config.yaml
image_size: 32
horizontal_flip: false
drop_path: 0.15
mixing: "mixup"
init: "torch_default"
optimizer: "muon"
muon_scale: "match_rms_adamw"
adamw_lr_other_params: 0.0019
max_steps: 23600
Rows from block 5 of a small image classifier, named by matrix and row number. Rows with one number belong to one neuron. Each number is 128 + 32 x the weight over its row's rms, rounded and kept within 0 to 255. All counts start at 0. Numbers have three digits each.
After each neuron's rows are labels from the 100 images, of 14976, where the neuron reaches its highest value: "top examples" is what is common among them. Only what is clearly more common there than usual is listed. The data: stained colorectal tissue patches (NCT-CRC-HE-100K). In brackets: how many of the 100.
# fc1: MLP up (model.blocks.5.mlp.fc1.weight, 1024x256), inputs 192-255
# fc2: MLP down (model.blocks.5.mlp.fc2.weight, 256x1024, transposed), outputs 192-255

fc1.143:110119118043094170075120109105101141136096134149125174107144149134147146076080133127100110105152130123160168189111129102099101149096146129135163115126118152208130060151154153118138034139095176
fc2.143:169182161087134089131147131123162098120153085122124167156180146081109121062185098093124090142104111102173168088105112116110144148183053097129163136106105195119161136149129115167131116149117134
top examples: tissue: normal colon mucosa (92)

fc1.193:128138113160114127155166126120118113138081125109118098126156104054109064111125152115060127136069190147164162120194178145159099164170076101080118095081100154120167098187121177122092103130130179
fc2.193:172113110103084127118091111175127127158094163140104188103178162126117127134144126140151112148132198110157130138147078150079119088099092102138152148180111033143171121113101147114133138128090143
top examples: tissue: smooth muscle (33); tissue: cancer-associated stroma (27)

fc1.756:141128173148123082117094154164152089141065129144106139141111096123202132122122066115171154167118133166102072136110081088106165114091125208166146098148094133149087099152138113138132113132143077
fc2.756:082152142097147109175119150182176154084153121145122170137128154127137082134129159118132098128123096138137090048101059118124084186138122093113138102129148175111122192094083151143135123132137079
top examples: tissue: smooth muscle (84)

fc1.665:138139168165118174160182136074109074129126074135123102156063123181155152110144107123110163145110136134178160123141143149131149093138145090112101103128112144120111054166140080135131123170161134
fc2.665:139044167132078077173150129168132112097112131125190111124078148143102140112163094130179181135118103117138201121146173117144123121070028093177173148162153115143115142145144157125186123101123093
top examples: tissue: debris (55); tissue: tumour epithelium (41)

fc1.327:136161120117122194130084104140121209089142071134168105096107180080159160057119095103116090115108128105131106106102117086059095135105171094123080162125174122109116072181136128147125149121100146
fc2.327:117138101092116113136130209105104227137143102120119100196143123086122118116174107156164120137147141187186120166138133147111104118167150131115110171116138140160149230157098116130168164150136158
top examples: tissue: normal colon mucosa (90)

fc1.155:094125154064180171119089136143106119089195101126121154121142135165101155158190166106066087111109084097136181157107122144141113092080114175086166082148101127086113123104109131098058152136102119
fc2.155:103083138153195080122120152119139136171152144130147180124150123169175123126137154070086105137159127132158132099158156081088145147056159090103205156078159077093138133143076159141145139155146099
top examples: tissue: debris (97)

fc1.738:144198149144127071112143139150131095134086148120113090144092096141091117182158124183175108089114088136246087142106135101120186129114108158118148124117089097152084142137075113165141129132173149
fc2.738:116121203126114113111090157053175109092148055159084136123109070067093109124133181105140089143185132144100130075121157142113151177142094135164148108085121088156172092155131178183122121112091089
top examples: tissue: smooth muscle (65)

fc1.171:159120173107134148138125102147119100124113103152077082156125077128117074139126117123113126148094110147144158134145177068167132074167100155154118111081141132063164169110104098102129172093110107
fc2.171:132139098147112133155143119114083158103099160125110104148116162078163239107136126136125097073109144183117131086174092103090149130111094120145149112128200159082095126107095121138167153100164127
top examples: tissue: normal colon mucosa (88)

fc1.482:123165184135125107167145091131133141138177109167155114076113160172111152177136109093129150108110106140187144146080150123115145155156140112168137104155098116119146058116179185123144189177145155
fc2.482:110175160136116150181147093132094174146097122132119069151157143131121126098052125115135080168145048184151162044111088129115139159120146088127133072092144084134130099131149114118064143133116208
top examples: tissue: mucus (46)

fc1.753:128136156124121117109110143151117107123174093095158091094109030128143113135136153231139142183112066150178092155087112143125125142118110148106080152080078064222136108098115105130114147142101142
fc2.753:162142138133113127102086087101173149129130109162156144134197129133170143126151133130095121118139084131085128148114129096127107085114136083102149118130113182167159110147087121131134145114122164
top examples: tissue: mucus (48); tissue: adipose tissue (26)

fc1.767:117139177148104130108178111131090090148121158135117126151150179090132180173128149163077131124181125175165155128182127104109065119134103115146111133059053113169126127115131106123141218142119077
fc2.767:096104042198139134108103045116111091131153074146133052128078102201078153114126138118118135090159096110137161095087132123096161134169126131106122139131108151155098119091084083105105154113056146
top examples: tissue: tumour epithelium (60)

fc1.130:084145126151078166153164094134139094156148123163095135182166120142122061112160134117082136112123112107101119138082124168116198090097194086128150164116109095110123147153066128131173090123102186
fc2.130:118109158155148182112172166145138168110083121056196120162126123122144170169154068128124125120034127144077182160136101126139058094156155109158090126092081078126140156105158183120122179133152142
top examples: tissue: smooth muscle (46)

fc1.204:145128118177181157157173138113138105131139079120131103092101126123215203096131079144128185162108092131177107135138159113134117143144126111179100034129083114134170100107122157140111194156083093
fc2.204:094158087161119109145142104092157124095115147132162021181113182070094144122142127157120096106137056137107138087106072120152115098106119067136086174121117035115158126122152106155079124142053146
top examples: tissue: mucus (97)

fc1.132:150077142106132103107107131097114091085081105180142136119157109113143117174153091145051081179171132073111135121133155168144137129096135131168108117151218179116150127136153160089119101112173162
fc2.132:069070159111049151103140100110132139156155193085104126121138114134107147104177128127118083158114096145159112131127127154131138090112166101142069084076128108098116155182153098171127101182144078
top examples: tissue: smooth muscle (74)

fc1.354:083165099120154141099124086108116093145196161144132164154090188103149115128131133152067221111103135130170160123122039102142087135154141151067178120172090153124151082141155049087121115172174122
fc2.354:126139145118131079138130081113159126084125079073172130100107140150097145123157159132193113109099130135148132056117097113165140145104102124161119122114148115149100133127164127094080142125124122
top examples: tissue: tumour epithelium (94)

fc1.721:122133128160199129123117107129070124233171127073122105098148141126092084137183145123144137114094149146157164115113072121241082113091082116108164145144098104140123137132117123159116094121161184
fc2.721:111191082087100145139136072164069166084133133110142166147109123113107174144083075165148092095165125139176167119080107133106049129115119135096114182084100223140140131072115141123101152097144131
top examples: tissue: smooth muscle (95)

fc1.508:150041122145112107141095157115116179108141147093148162197141120125114174097160157162103073131126128106133126129153111145082137122059087124174131141060061158126128147100121190080065120054136143
fc2.508:120118162101102096118101155134097133105188114127061141162073117133083174119141162134116099112120157157101119076036146071114111151079062143148136125118115139100145142125112141179128083127156109
top examples: tissue: normal colon mucosa (100)

fc1.129:174126136087203164108146111130145151161131115152083114146112179153149180104114082190169170172121136099126152128115070098117135186138134196163099144142181130139122080139079222081117132104106169
fc2.129:179109051126164147094182159114135168073155106157058173141120112166152147107092082168133078181082124140098185143194124114115062117134165110143185101124125128091125178089157099076151167115174113
top examples: tissue: smooth muscle (58); tissue: debris (27)

fc1.157:082076042107129150125149105140110091150149103167171161115126128134136101155147118156123117169112119073146112133171160088082173130148149128088091134180118116148159157106138174137125122123140121
fc2.157:138147056081101095094136116120113123129127122108162092143108111110137139166108138102181169170156122126219137096208086119171162145135160147129140143118195079165101139100132182123129079121175148
top examples: tissue: normal colon mucosa (40); tissue: tumour epithelium (33); tissue: debris (27)

fc1.8:148137146079145149128108160133081145087129124129200129150099100107177055206106126090175148142112118147167118151198154142149092135064140150119172063164146075038120095103124151116105161123156052
fc2.8:121142132051106171159125155157130063064140162117145149147198109143108151138142181125109173108088133130079121158112142131087133144134218131121135103121181154077078105166139154122114151153143088
top examples: tissue: normal colon mucosa (96)

fc1.199:141107105179161109165136134086085164118134131130170125122132183186120094149164137114125170097085082125125158130181166222157118133173120136135134153133110062213099099112177161131101071181180124
fc2.199:118097091131157149158147204083126113149148128100155113093152073116182124119121135117147179156094129142137115115138125144107104117087126131098088177171124107101105175128132119097099142171124141
top examples: tissue: tumour epithelium (51); tissue: mucus (26)

fc1.486:138106171088176062179071137088158160148103137051170111153107200155119157099078147111103173131084122137102136104131139152158174140140154135102106118161142140124090105117115146081105139093155140
fc2.486:130134141104097130127130192094150156121105058104119131065185116167119129097149199145088156090102170140160141127155133111164102137157158111138114036153133141166098137084112085114153143128093152
top examples: tissue: normal colon mucosa (73)

fc1.690:156171098091095150145095140121150134115063185157151098105115110088153179133111118149140144111159127106131162076120080159129116125101102174099094157139143170183159110103088151118086140136160155
fc2.690:135170103107091128177140148082144114139154138131137133094120056132142134101133116147215094113163133154162114115096179159160135115077174133142153119129138097156104141179155106085174114166113129
top examples: tissue: tumour epithelium (59)

fc1.488:146150161140155119157114132103123083081102166136186193135153084176144180171130121099134103113102154166059139103080174113062139094217112121117205095171121135168136128125175122095122110178141181
fc2.488:127092121066047111173150171166176185122049235100108151179126152098119123091141113099139119127136131133163128108103091157094118065150153137070131117086164132135129179141117153127162121109105099
top examples: tissue: normal colon mucosa (98)

fc1.420:110193106146131132091092146100161101118227138128188104184197162108148120122173119121112176118111103121101197097164143123120096121076107125137088109138161058174143133106115115159096104113123103
fc2.420:161116179091089105156119142114102136164112157109107144134123089139110081140073109075086116104122094133137081076128143138121120141147167148194149142176149184102197173132115089178089090131097146
top examples: tissue: debris (47); tissue: normal colon mucosa (32)

fc1.103:106178127134108111127104143076124102149106123106139043108102111093144116109072132107136151151177127107099146064128132115100160196117161166079141110064162175118186148155078106101124161060186214
fc2.103:129156198119140092101100129100147083070169102126133077139101130066111116139118122136087127084132151124090071186107093109110086126103238099149130134148098092091120099095155139099071138154157139
top examples: tissue: smooth muscle (76)

fc1.630:113163098185104124083082139110117081132139122143179158087125134110149095120071125141142144130063167165117081132151130128128160128169111129128149106160095127090093099105111173148164140160149166
fc2.630:164107071148116098114059150191118129134199107088014081102133126145132160068099111130089043103175118174105111191130162083145066132142115121104112082135152159110152150113143131151107121155083150
top examples: tissue: debris (92)

fc1.680:133118103137146076070089117089129179086131132119157194110098134084069099118086098125109167117156155185150138118118147101174204137101073155161157107168145151153114185092104129145163165078172175
fc2.680:093109153137135131147121149201120119099120141174226140096162083130122157099161050113151107129147195142098107096141100127112097093151134155085130163068131139143252189093112109158150067134141083
top examples: tissue: smooth muscle (99)

fc1.163:179132167157158149121192097112118146092101090143128171124116154118110108129155137136121104085178086120145153144120035137072151204193152137099102103163137141129142158124153202120161108128128067
fc2.163:097154144181183157144130122129138182157169133112077135145172121172132107132168118136116100120090127161084188116132167152122159114059164148121141089126107137113115116097086123123111138085195145
top examples: tissue: tumour epithelium (43); tissue: cancer-associated stroma (34)

fc1.108:143197145153108112188119149106117138141118090129151098132137157143158098106087161047236136118111179089154129116151096172107174169115124065094119119109149180118145141092154123171100152156165160
fc2.108:110214141137165128125082123106117148141160163107097106182093141143148096094211132191087138132182110061139119173106169171107136127149143116203120131151092090142121077134117095149173104115177108
top examples: tissue: tumour epithelium (99)

fc1.722:130159123077138164108119076113114111105143114117148164154112096143110100094072110147163120072150106141179102160096163187148187158137151077097198122074092132177119122144094078152143095154171102
fc2.722:074130111091101131127115106202079162155163129141112134094159162140142081130120112152128128150146143085058111139154121131054057097138137137115134133127139110148159162177083107114124099056110186
top examples: tissue: debris (38)

fc1.71:089140113125115158170170137090131091090149195148148138149125118101108116150144128124123144097142147101137162150160152151085105117067141127139177121115170103134167170193153166119058119152080168
fc2.71:141072074111175123155135135146131127132138163126138047190156113103162149105141101119110138115115174124119109095133101133152121109157112088136149138122102155097093104095113082072124165155096105
top examples: tissue: smooth muscle (48); tissue: cancer-associated stroma (31)

fc1.216:132194175101127108127129155137111143074147163186115129161109142140084130093070100147133151093130168115185134075117095081093074117116212154084108084141139177116114142128155140069124152173066091
fc2.216:135110112122115118125102136136116156094127181133119094125153114184149095138081165184097116122114097135101095183084080176159136171147061100095133149210118088155100154168144150146130129129138158
top examples: tissue: tumour epithelium (68)

fc1.194:145117116110194111153145132117129127095129120120108146087075127116144071131111090119175112124129115136182104113206101100147158124064137101158126094202109086009147138108142105133202131159146176
fc2.194:130128106149101069162134181115190134118167148122069153143156164142102138094175156112135111126129145175091060069056114172102076167106129032142146179185176175099175168155157123194147196134139150
top examples: tissue: normal colon mucosa (100)

fc1.360:111149147090141117146126196158104148162109112113102147128095112111126127109093125093121120101129121134160150123094119126082067127148134090151047164130126125083100181171095151153147135097133156
fc2.360:112085116160136122122062077142142126129143175137117118126097155106167126142101118179072159078144114144166130092111158146093114129088122133139101164101119079150052156071107113127102100115141111
top examples: tissue: smooth muscle (71)

fc1.145:091088102079112123108114143135100094155146133118116147170149080132137110191107091127158116136132119144093135164129200104160162148147136144086169149133152071165161098165121124152151079218113106
fc2.145:120079128156146177103051131122105097163187149122170114104112112098155143081131127091131142123127144132125076129111154096129122128062105122117152176156184183158075149132127160126128138124080108
top examples: tissue: mucus (83)

fc1.567:173153109119122163091135125151150137147117170133140185127133088150124123050079110108132064158170155106090085174164112110138154101130099129144121117133155125120142140192098151142133161106179121
fc2.567:123107190100120177081188072147123132099113128157052106132135155099133165158053120122160105116147186173046077150169096111060095143174099128120100148095133092131128117176135119152104148109148097
top examples: tissue: smooth muscle (50); tissue: debris (34)

fc1.530:139163126111137173159096074156127131162059156132134141171144074054099066109102099117176128087101100189099109124133119149130128155124159163141148070128151112135125153211148116125174113163091121
fc2.530:093133102134099109173136141110184151120103161102121084097113098111108172124128158132068144100165133129056151082151138137084143143151129123114110153134161131112184187162131107117146127136162147
top examples: tissue: mucus (31)

fc1.472:075135132182141125090125111149091101132147096197141149137088103099089121117128185149131124215125100063146119100133110164084159152145147161114137168091107073088166141081140104091143146097068091
fc2.472:175153168051145134113157134167105149169110069106135128137135153120139133132168119140096135175163116138153120117137161183151139113092115162136180157145134158111049137093140084172156118085150133
top examples: tissue: debris (92)

fc1.451:142119071177120106112171088109135104120078155128153068102164119109116064145110124166114133163126151225110130106081125082117143146078135165116139091131125163090093055106095091076160168114162107
fc2.451:088160132098138162094093130114123180142128133160106143162110174083179117096155087118156237122143164078037160149136122165104162126030201168152122128104160118118161119094097141107110175141144120
top examples: tissue: smooth muscle (68)

fc1.668:138133174130143061089141152125118089131101097138187094138137082137145107170105168128129077113151130119143097131108132137120159144127088182197059080178166113113223152147114093059136147112162141
fc2.668:093101160161089180053068199064155134096149194131085116171177137120105142128140125115160086092114162132067099111140123148073166114081141111060121133093148119166060151116086133110172134139112109
top examples: tissue: smooth muscle (99)

fc1.74:153159139135151144068096127099104104172178141156116167122161114047135118070147156074100162111100104101137183080133217130141149147171142167064126145107138128114144065111108143158115137142118133
fc2.74:081129172181105167140135118031145160087111077088134045147135087113119134082145056108134082179110055164118091058093157078128078170114135079122142124160113092174127147070120111153174147126050148
top examples: tissue: mucus (55)

fc1.615:130050030095101180115120114176125153115044063139138177140130169154121118136097169116120131094161168119182170178190115152121143128092120096180168094123112128120154114109106138060108159175151129
fc2.615:120114120107167147119132112123145152079115125115145118162153136134153111127130149117120148114145108084161150137126136124141121110160102142129155141143087104118149156160131149029122111153169149
top examples: tissue: tumour epithelium (85)

fc1.206:119140080166132177143112107108085107151145135120126153151122093080087107152104152136174135098145015165064125182119115114140150126174146153098169110051124132156062144104106114109120191096089123
fc2.206:134151151135114150136180164082138118112135170104156098093075107173118140108155101147155104065121125101133108123081096139126078157142140079156155160160109128117105159098082178103173142140156112
top examples: tissue: mucus (41)

fc1.205:099127125111152125137116129141126108122144186143151087127125167058096155113142162140108102107095114175173097151135143098101137181167118159151139082146120104136178164166081137144170058143139133
fc2.205:127178141164117084117161124148096125097118173078100130087115130224152124157135193160105141163092108135161133073161091099112085131144100107126146114146096124158086154112163168144112135053107118
top examples: tissue: mucus (71)

fc1.520:125090123105178203093181079092129126138139125096135167130091114081102136129141129195083104157144077114109119132050129139134131156177149176114163104158134138128138078104091102129160083073107136
fc2.520:108051191108146140169136120126153086118131152118133090099068121087113155125130162150057131113092193170042131163162113005128197170107127124133157116232132117118141079130093108108091121131134118
top examples: tissue: tumour epithelium (47); tissue: debris (39)

fc1.430:137123142119174121188155143143098121097091154156109093138103099154154121123148093213100087078133151188174110079093124137094193194127120187138090139147118132109166088132146090144108145171126114
fc2.430:082095073083103138158147102085135151105078137174133127154152178089123138146173117181059082101136088175178135178117140147131130112140107105195114197097131111139147149083133158143140152125144101
top examples: tissue: normal colon mucosa (75)

fc1.406:107183156136123154131141193092114165164105155112128089138161091091171166120129157114118141130126117087081138112167081090137160103083123131071119156114171109154150233112095110159139100148112082
fc2.406:121100214110136064146142109126117096177141149105162178129118130143159122148114193139131124127125120151111200114094166123220120114166151140125153151186104109109105134114187131071160123172124108
top examples: tissue: mucus (68)

fc1.538:092146114195109131143123121174113125185146089219120165123118112091142149141145129146101123095096076106142091156152156134110129164133051126123082100128116088162212154139121143089099173064161122
fc2.538:161139136061144103109118145097130106164134090117153124125114116129175126102161156066125227105098154092120091113120145116167202114172120160153099068158081149142113204158181135120118133113118161
top examples: tissue: debris (87)

fc1.159:122110084143144140111109114129118094098089144167147125107196074152094154127174101102119116100105123098130148144104190135147097054152197132133125187104121114151169152212155141078149083161134107
fc2.159:115107145110106117074143135132159158099140157126136103150096103075117121135111146131117137092100169186119151151132163164148105071104148150134113133110088098138152125100112133155180151210101151
top examples: tissue: smooth muscle (74)

fc1.449:163096094120156153123131153155144195140152084136103154116118114093199110120128132171163161142129128147124157155121122122153130067128080133133073148126162192106072104103175167150086132162191142
fc2.449:106111065216152159069154114140130165105132143113076146135101151130122131135113117042123028173170109111158121220120147109112081132168088138120132130119143119146216138131117133134143134128144130
top examples: tissue: debris (69)

fc1.562:062107081086117151128179168154083142094104085118102098123114141142140092164129152136102069089109170099116147120080133139178120141082124144149146120128086162099125119078154112172123106097162074
fc2.562:119105105161144183123133141163102165152104107153179116114160137170122179097123117158113047129098167151106088117148090052127121141140076153157153142164160070154148121095181140116174156150127071
top examples: tissue: tumour epithelium (46)

fc1.262:090178088116126153156164074110127184038144141151126134170122158170137161122137162128140093187097120076186082170094134165141157126141175162106145083141092132113146155088133131109132139116160108
fc2.262:072104117122198100098142146172115176117142150155100160156129102207131052054100089119164069139111106121110143153133155155138147095090204141097168166147146043061176207175118144090103116121108131
top examples: tissue: debris (99)

fc1.107:117121145140135127186092137107121118118057107137126144146051120121117127116195069169071097129172170129063143162151111160152107076117135205135104128183197160139108092140149147133110126160134070
fc2.107:076122089181118100171166132114141067156162154118131142174107133110172163139109156089117099151143107085104127162071137132094136152132117142166169091164152101137157078129113197119140127119132108
top examples: tissue: tumour epithelium (49)

fc1.225:097107113121102098153112144132109145163162078122169074106127131138172164054109102105168101105151158118196171127093122097152092066103122095081076097103236144130145124094147084166095169149137135
fc2.225:153168114135076127147120121168150133131101075092100092116090138168104135149128111098194083125153147126230156152152146104145145111165118124138093148100101084150153079142089085123088109106148119
top examples: tissue: tumour epithelium (54)

fc1.208:150156081159101117141089152165140113121113097093200119120087121123108110081175114120182090129180075077124112100111136140112173109084132058100180145069165127161131166158093149116086179172124063
fc2.208:093212099148149092170147117110162083125097101152119082100114160138180144105152129083122142123133124118191121092163092061165139148191138143090093140134108120109069142133106128186108135108097107
top examples: tissue: tumour epithelium (61); tissue: lymphocytes (31)

fc1.309:154129102142189100186102196140118094105195195109119179113129101116106119112158149136131095158173128078104098138083182131115129094112164164096113143165092084124173151159138097134131150131138144
fc2.309:203076112158162133188146097107145146139162112158096159112127139165158070126167096133090131110030161062067128186094099088146140115133122097171101097110168113167147115092158121128057078137207169
top examples: tissue: normal colon mucosa (48); tissue: tumour epithelium (33)

fc1.9:133125128135144126158134086177109125173189174135114108094170136107207122152175152099114162118133104128102088126131206165168091097162129166155138148124109140150132122215079118084170138115163114
fc2.9:126125143138148126138136171185118186110116076114187102107076107118184116154096167124149139102154143135171119054098130119140091185099125123158129127134065135173132135069125130135134067138186156
top examples: tissue: debris (84)

fc1.684:220104064092080134126088126169159113119222084145142064174122173099139122104128080107192119155154154126106201145128127155135146143105139129149071112150063231109138103113156100115132159135119112
fc2.684:111132141124081162154133139188121163146075191138130127164108142113142124119114133125152189103118117118112135187108132075130122070160153175151137138122153039188114146154111132056155136161118134
top examples: tissue: tumour epithelium (96)

fc1.207:108127040125153127144118109117101113159131138143126196142130123149135170147167104152098122045129146181195131121116173095094159130146118107126180095121132108148184086198155156079171167095123084
fc2.207:123121111198137119114121145095147119114139102154119108130104095146160149128117153129116143109089129074073125087135119129102165127096115139097153101094116176107087121125083148072126133141156143
top examples: tissue: debris (46); tissue: mucus (43)

fc1.526:106115099191105097150119139092107122146116143121174196105122167118174150134177115186128151156152117124156079158172113101104108108148106155127120104122119097164223093132128094111132157122132099
fc2.526:142137111127111146137145048130108142088189109134181170113128104117122115106069090132105123092110141163185089097107083133142184120158130131152147164123105079156134147154125137117184109144170191
top examples: tissue: tumour epithelium (52)

fc1.27:181116133141159144108101168165170109149130107197147150149107125111086144094148077116191127119118157165142179112127098158142111099144095167107068139114156188117129079156123128171170196105154181
fc2.27:081127177171146100138072138108139134133143142123074147154082131097132169115130128118157161153142173112102182198127152164137176117142133155143126214131134048177105181178115094148157122114165124
top examples: tissue: tumour epithelium (98)

fc1.322:126169186141130143098070080164142168158093113158109092126149094138094093130166119100156128120039132144103194099156160121128125138174136104147152159121155157021149152128083121126104168119125124
fc2.322:098172108145122172132148144084104105109122173143135154064121137051104135111084165154125184066136174108105126091123158107183157133089121130139102142159116090098140085107213130145171170130130044
top examples: tissue: tumour epithelium (64)

fc1.267:126168132114125104106135154090156135130155145094148097211165106152091086118133146097136131107118089135169148116143087130107132151213107139085175117149153120174108090126093142164113095129145094
fc2.267:129139163057118174152151152110120124147120142121107213118128134151139051121123124134143116141068133128155188088124132098179123162150147131082146140134142114145144178083133155145140163097126038
top examples: tissue: normal colon mucosa (89)

fc1.247:132067129168159162092148113128105103107106143111159158116126108093102082115128160175165171112101088130185150097150093154089147089177097083169215119100160041155090179085131104120141114108136125
fc2.247:161132086116185103125137181074098117073088130137124202147093115127126083125113124118102129163139102094161064132113099124169047115111162119138098128159072121132080199159095149085160126106140141
top examples: tissue: debris (74)

fc1.274:106085195112152160119175130132120198107105165131135161180156178128112168113145040066101027134101114104106117117121206047160134103083151098119159124124109164091134101186133152132132069121110132
fc2.274:110073172162100125142140096148152114078120160087105129166061141194122143112155125164106159151144163137182189138141100134115107096141076155072137111101173163118074100162112117166094120025136150
top examples: tissue: tumour epithelium (87)

fc1.469:150088137091130145112116182192115137137081141139091127147077220096135173163112140201115124120094147114078154175137107033150148180151098129136140128142066147107163111066138112084143119115154126
fc2.469:150090045114136120126169150080093152161169125108162136128125110121167139135086109129133095128094138074117176091086099129147165146143162166173153064137135119103105152135093151078152129115127165
top examples: tissue: debris (67)

fc1.273:118148116138071158154122141105072135110150125079177151099127093072098091085145143120135159121143093077068110091159087131143154136165102097116107174081186190087088162103126134139137096111123161
fc2.273:173123159084116152144103150079128123064155110085122149049138047078131143137134155077209186130139104107119095104156133192123161143124143178119146155112104079135123117201137130152185077164157159
top examples: tissue: mucus (56)

fc1.166:095122194120113189132129160105135131130183171110128121133126066167110176137118133139089161180141101072110084087173135110101148115123113152143166140114148124144148100128122109097098131136163143
fc2.166:159123234101074078131100111138129131129066144109134187155142121090086081130144104186097135141115090115077097138119175173128081151139124172153175170157126174145152180102081110184106117121126085
top examples: tissue: debris (100)

fc1.25:112105125132141124160102083092104100148142126143111148112134224170146137160129200098122137109170131132157141086171113142106105172110040152099097116159152041135125114140152158130086114096125086
fc2.25:112116121149134116123106156122100103141107079131167156150139180132153073119121131147141192131131119086136132051116079142051091122174149151156157181147121146044128127100165024144110110138167095
top examples: tissue: normal colon mucosa (42); tissue: debris (27); tissue: mucus (26)

fc1.646:082144094152134118182129155109136155142142154150153165147135117114199120114143143135083109034076147134161103162113141137112187053125091091134162068137109155161176101156100150148143081130169144
fc2.646:145083091138121086093121109138106135153089114153120175127184095091125123087070157207110151151078129160189125092130137159161127177107093173127157099089093184126148120118124118122145105151138109
top examples: tissue: mucus (97)

fc1.766:101191116137095148138116148128111144132175118150146109090117214118145140140140136100182133149101095113125178094159100110108170093165153165140162085129117095112124135094164122146121107104131088
fc2.766:093116145108124051124133108141133138152113120203080051086098173171134137177102130107132147119054096109219145089168144088176155148121114164127176164099150065173159093120156130128131131089103148
top examples: tissue: debris (66)

fc1.167:116087098132127156207107095127074144153162179153098170109156067144125117124101095139151158142101094150137069129127162183120146080131077076168119116119119099194127127160111188058138145159149144
fc2.167:089150064136110124145149089196140166167098133112078162091133154158164113131105121083147100121095110125157121098141069136140077139135132098098092137114107107170106125194141094142104092080166139
top examples: tissue: smooth muscle (62); tissue: cancer-associated stroma (29)

fc1.726:114144103145179101150144174128111136114085044099112077159027148169074169126147091119131163107103089140127144172189146129095156110098129156105138137155106153127150163092132117112126176096156118
fc2.726:051134106102092132083132154109083131132135066159134111134131148142102120095136170149103108125167101137077201132110161151170121166144126108124143137190158047130135127106083177125132122169144119
top examples: tissue: debris (79)

fc1.559:149138147092151135115142099109138079095125230143098142106145117130143146140155100192172127121182135139146177128135116151118122147134199145081121060112154170160148127150120162107131100108118171
fc2.559:194137117165188165140125105089123137118190141118111162171152096192127156149096137102135134112089107091109152123115059143029061147148119093159137096198089121054099124116085130081121112115148119
top examples: tissue: smooth muscle (71)

fc1.439:183114107102154060073121133161135129125105132123146156110092136063169155105124090178116139104142137119114106126148144159126145130135072083086149125142104107119123142147092095125114137108155065
fc2.439:143111117145073127084113086094114140151140135112089161104100129100110159081107183075141089127119107074068120119143198113115140082174149159148135124088137167096129159118117119098138075140073168
top examples: tissue: debris (72)

fc1.677:108125076155153115143128105149135140160085140108133169112131142181147152098141129163098120072136129150126124192132179091123132126116167131203154131196182122121095093149131054119180123134098059
fc2.677:167143097120101117130109100168097095105125081151122138088160129125118103138094182116142080089148113120116122154192156067144098117163138142139076123118069110117135145076187127165096095084121133
top examples: tissue: debris (70)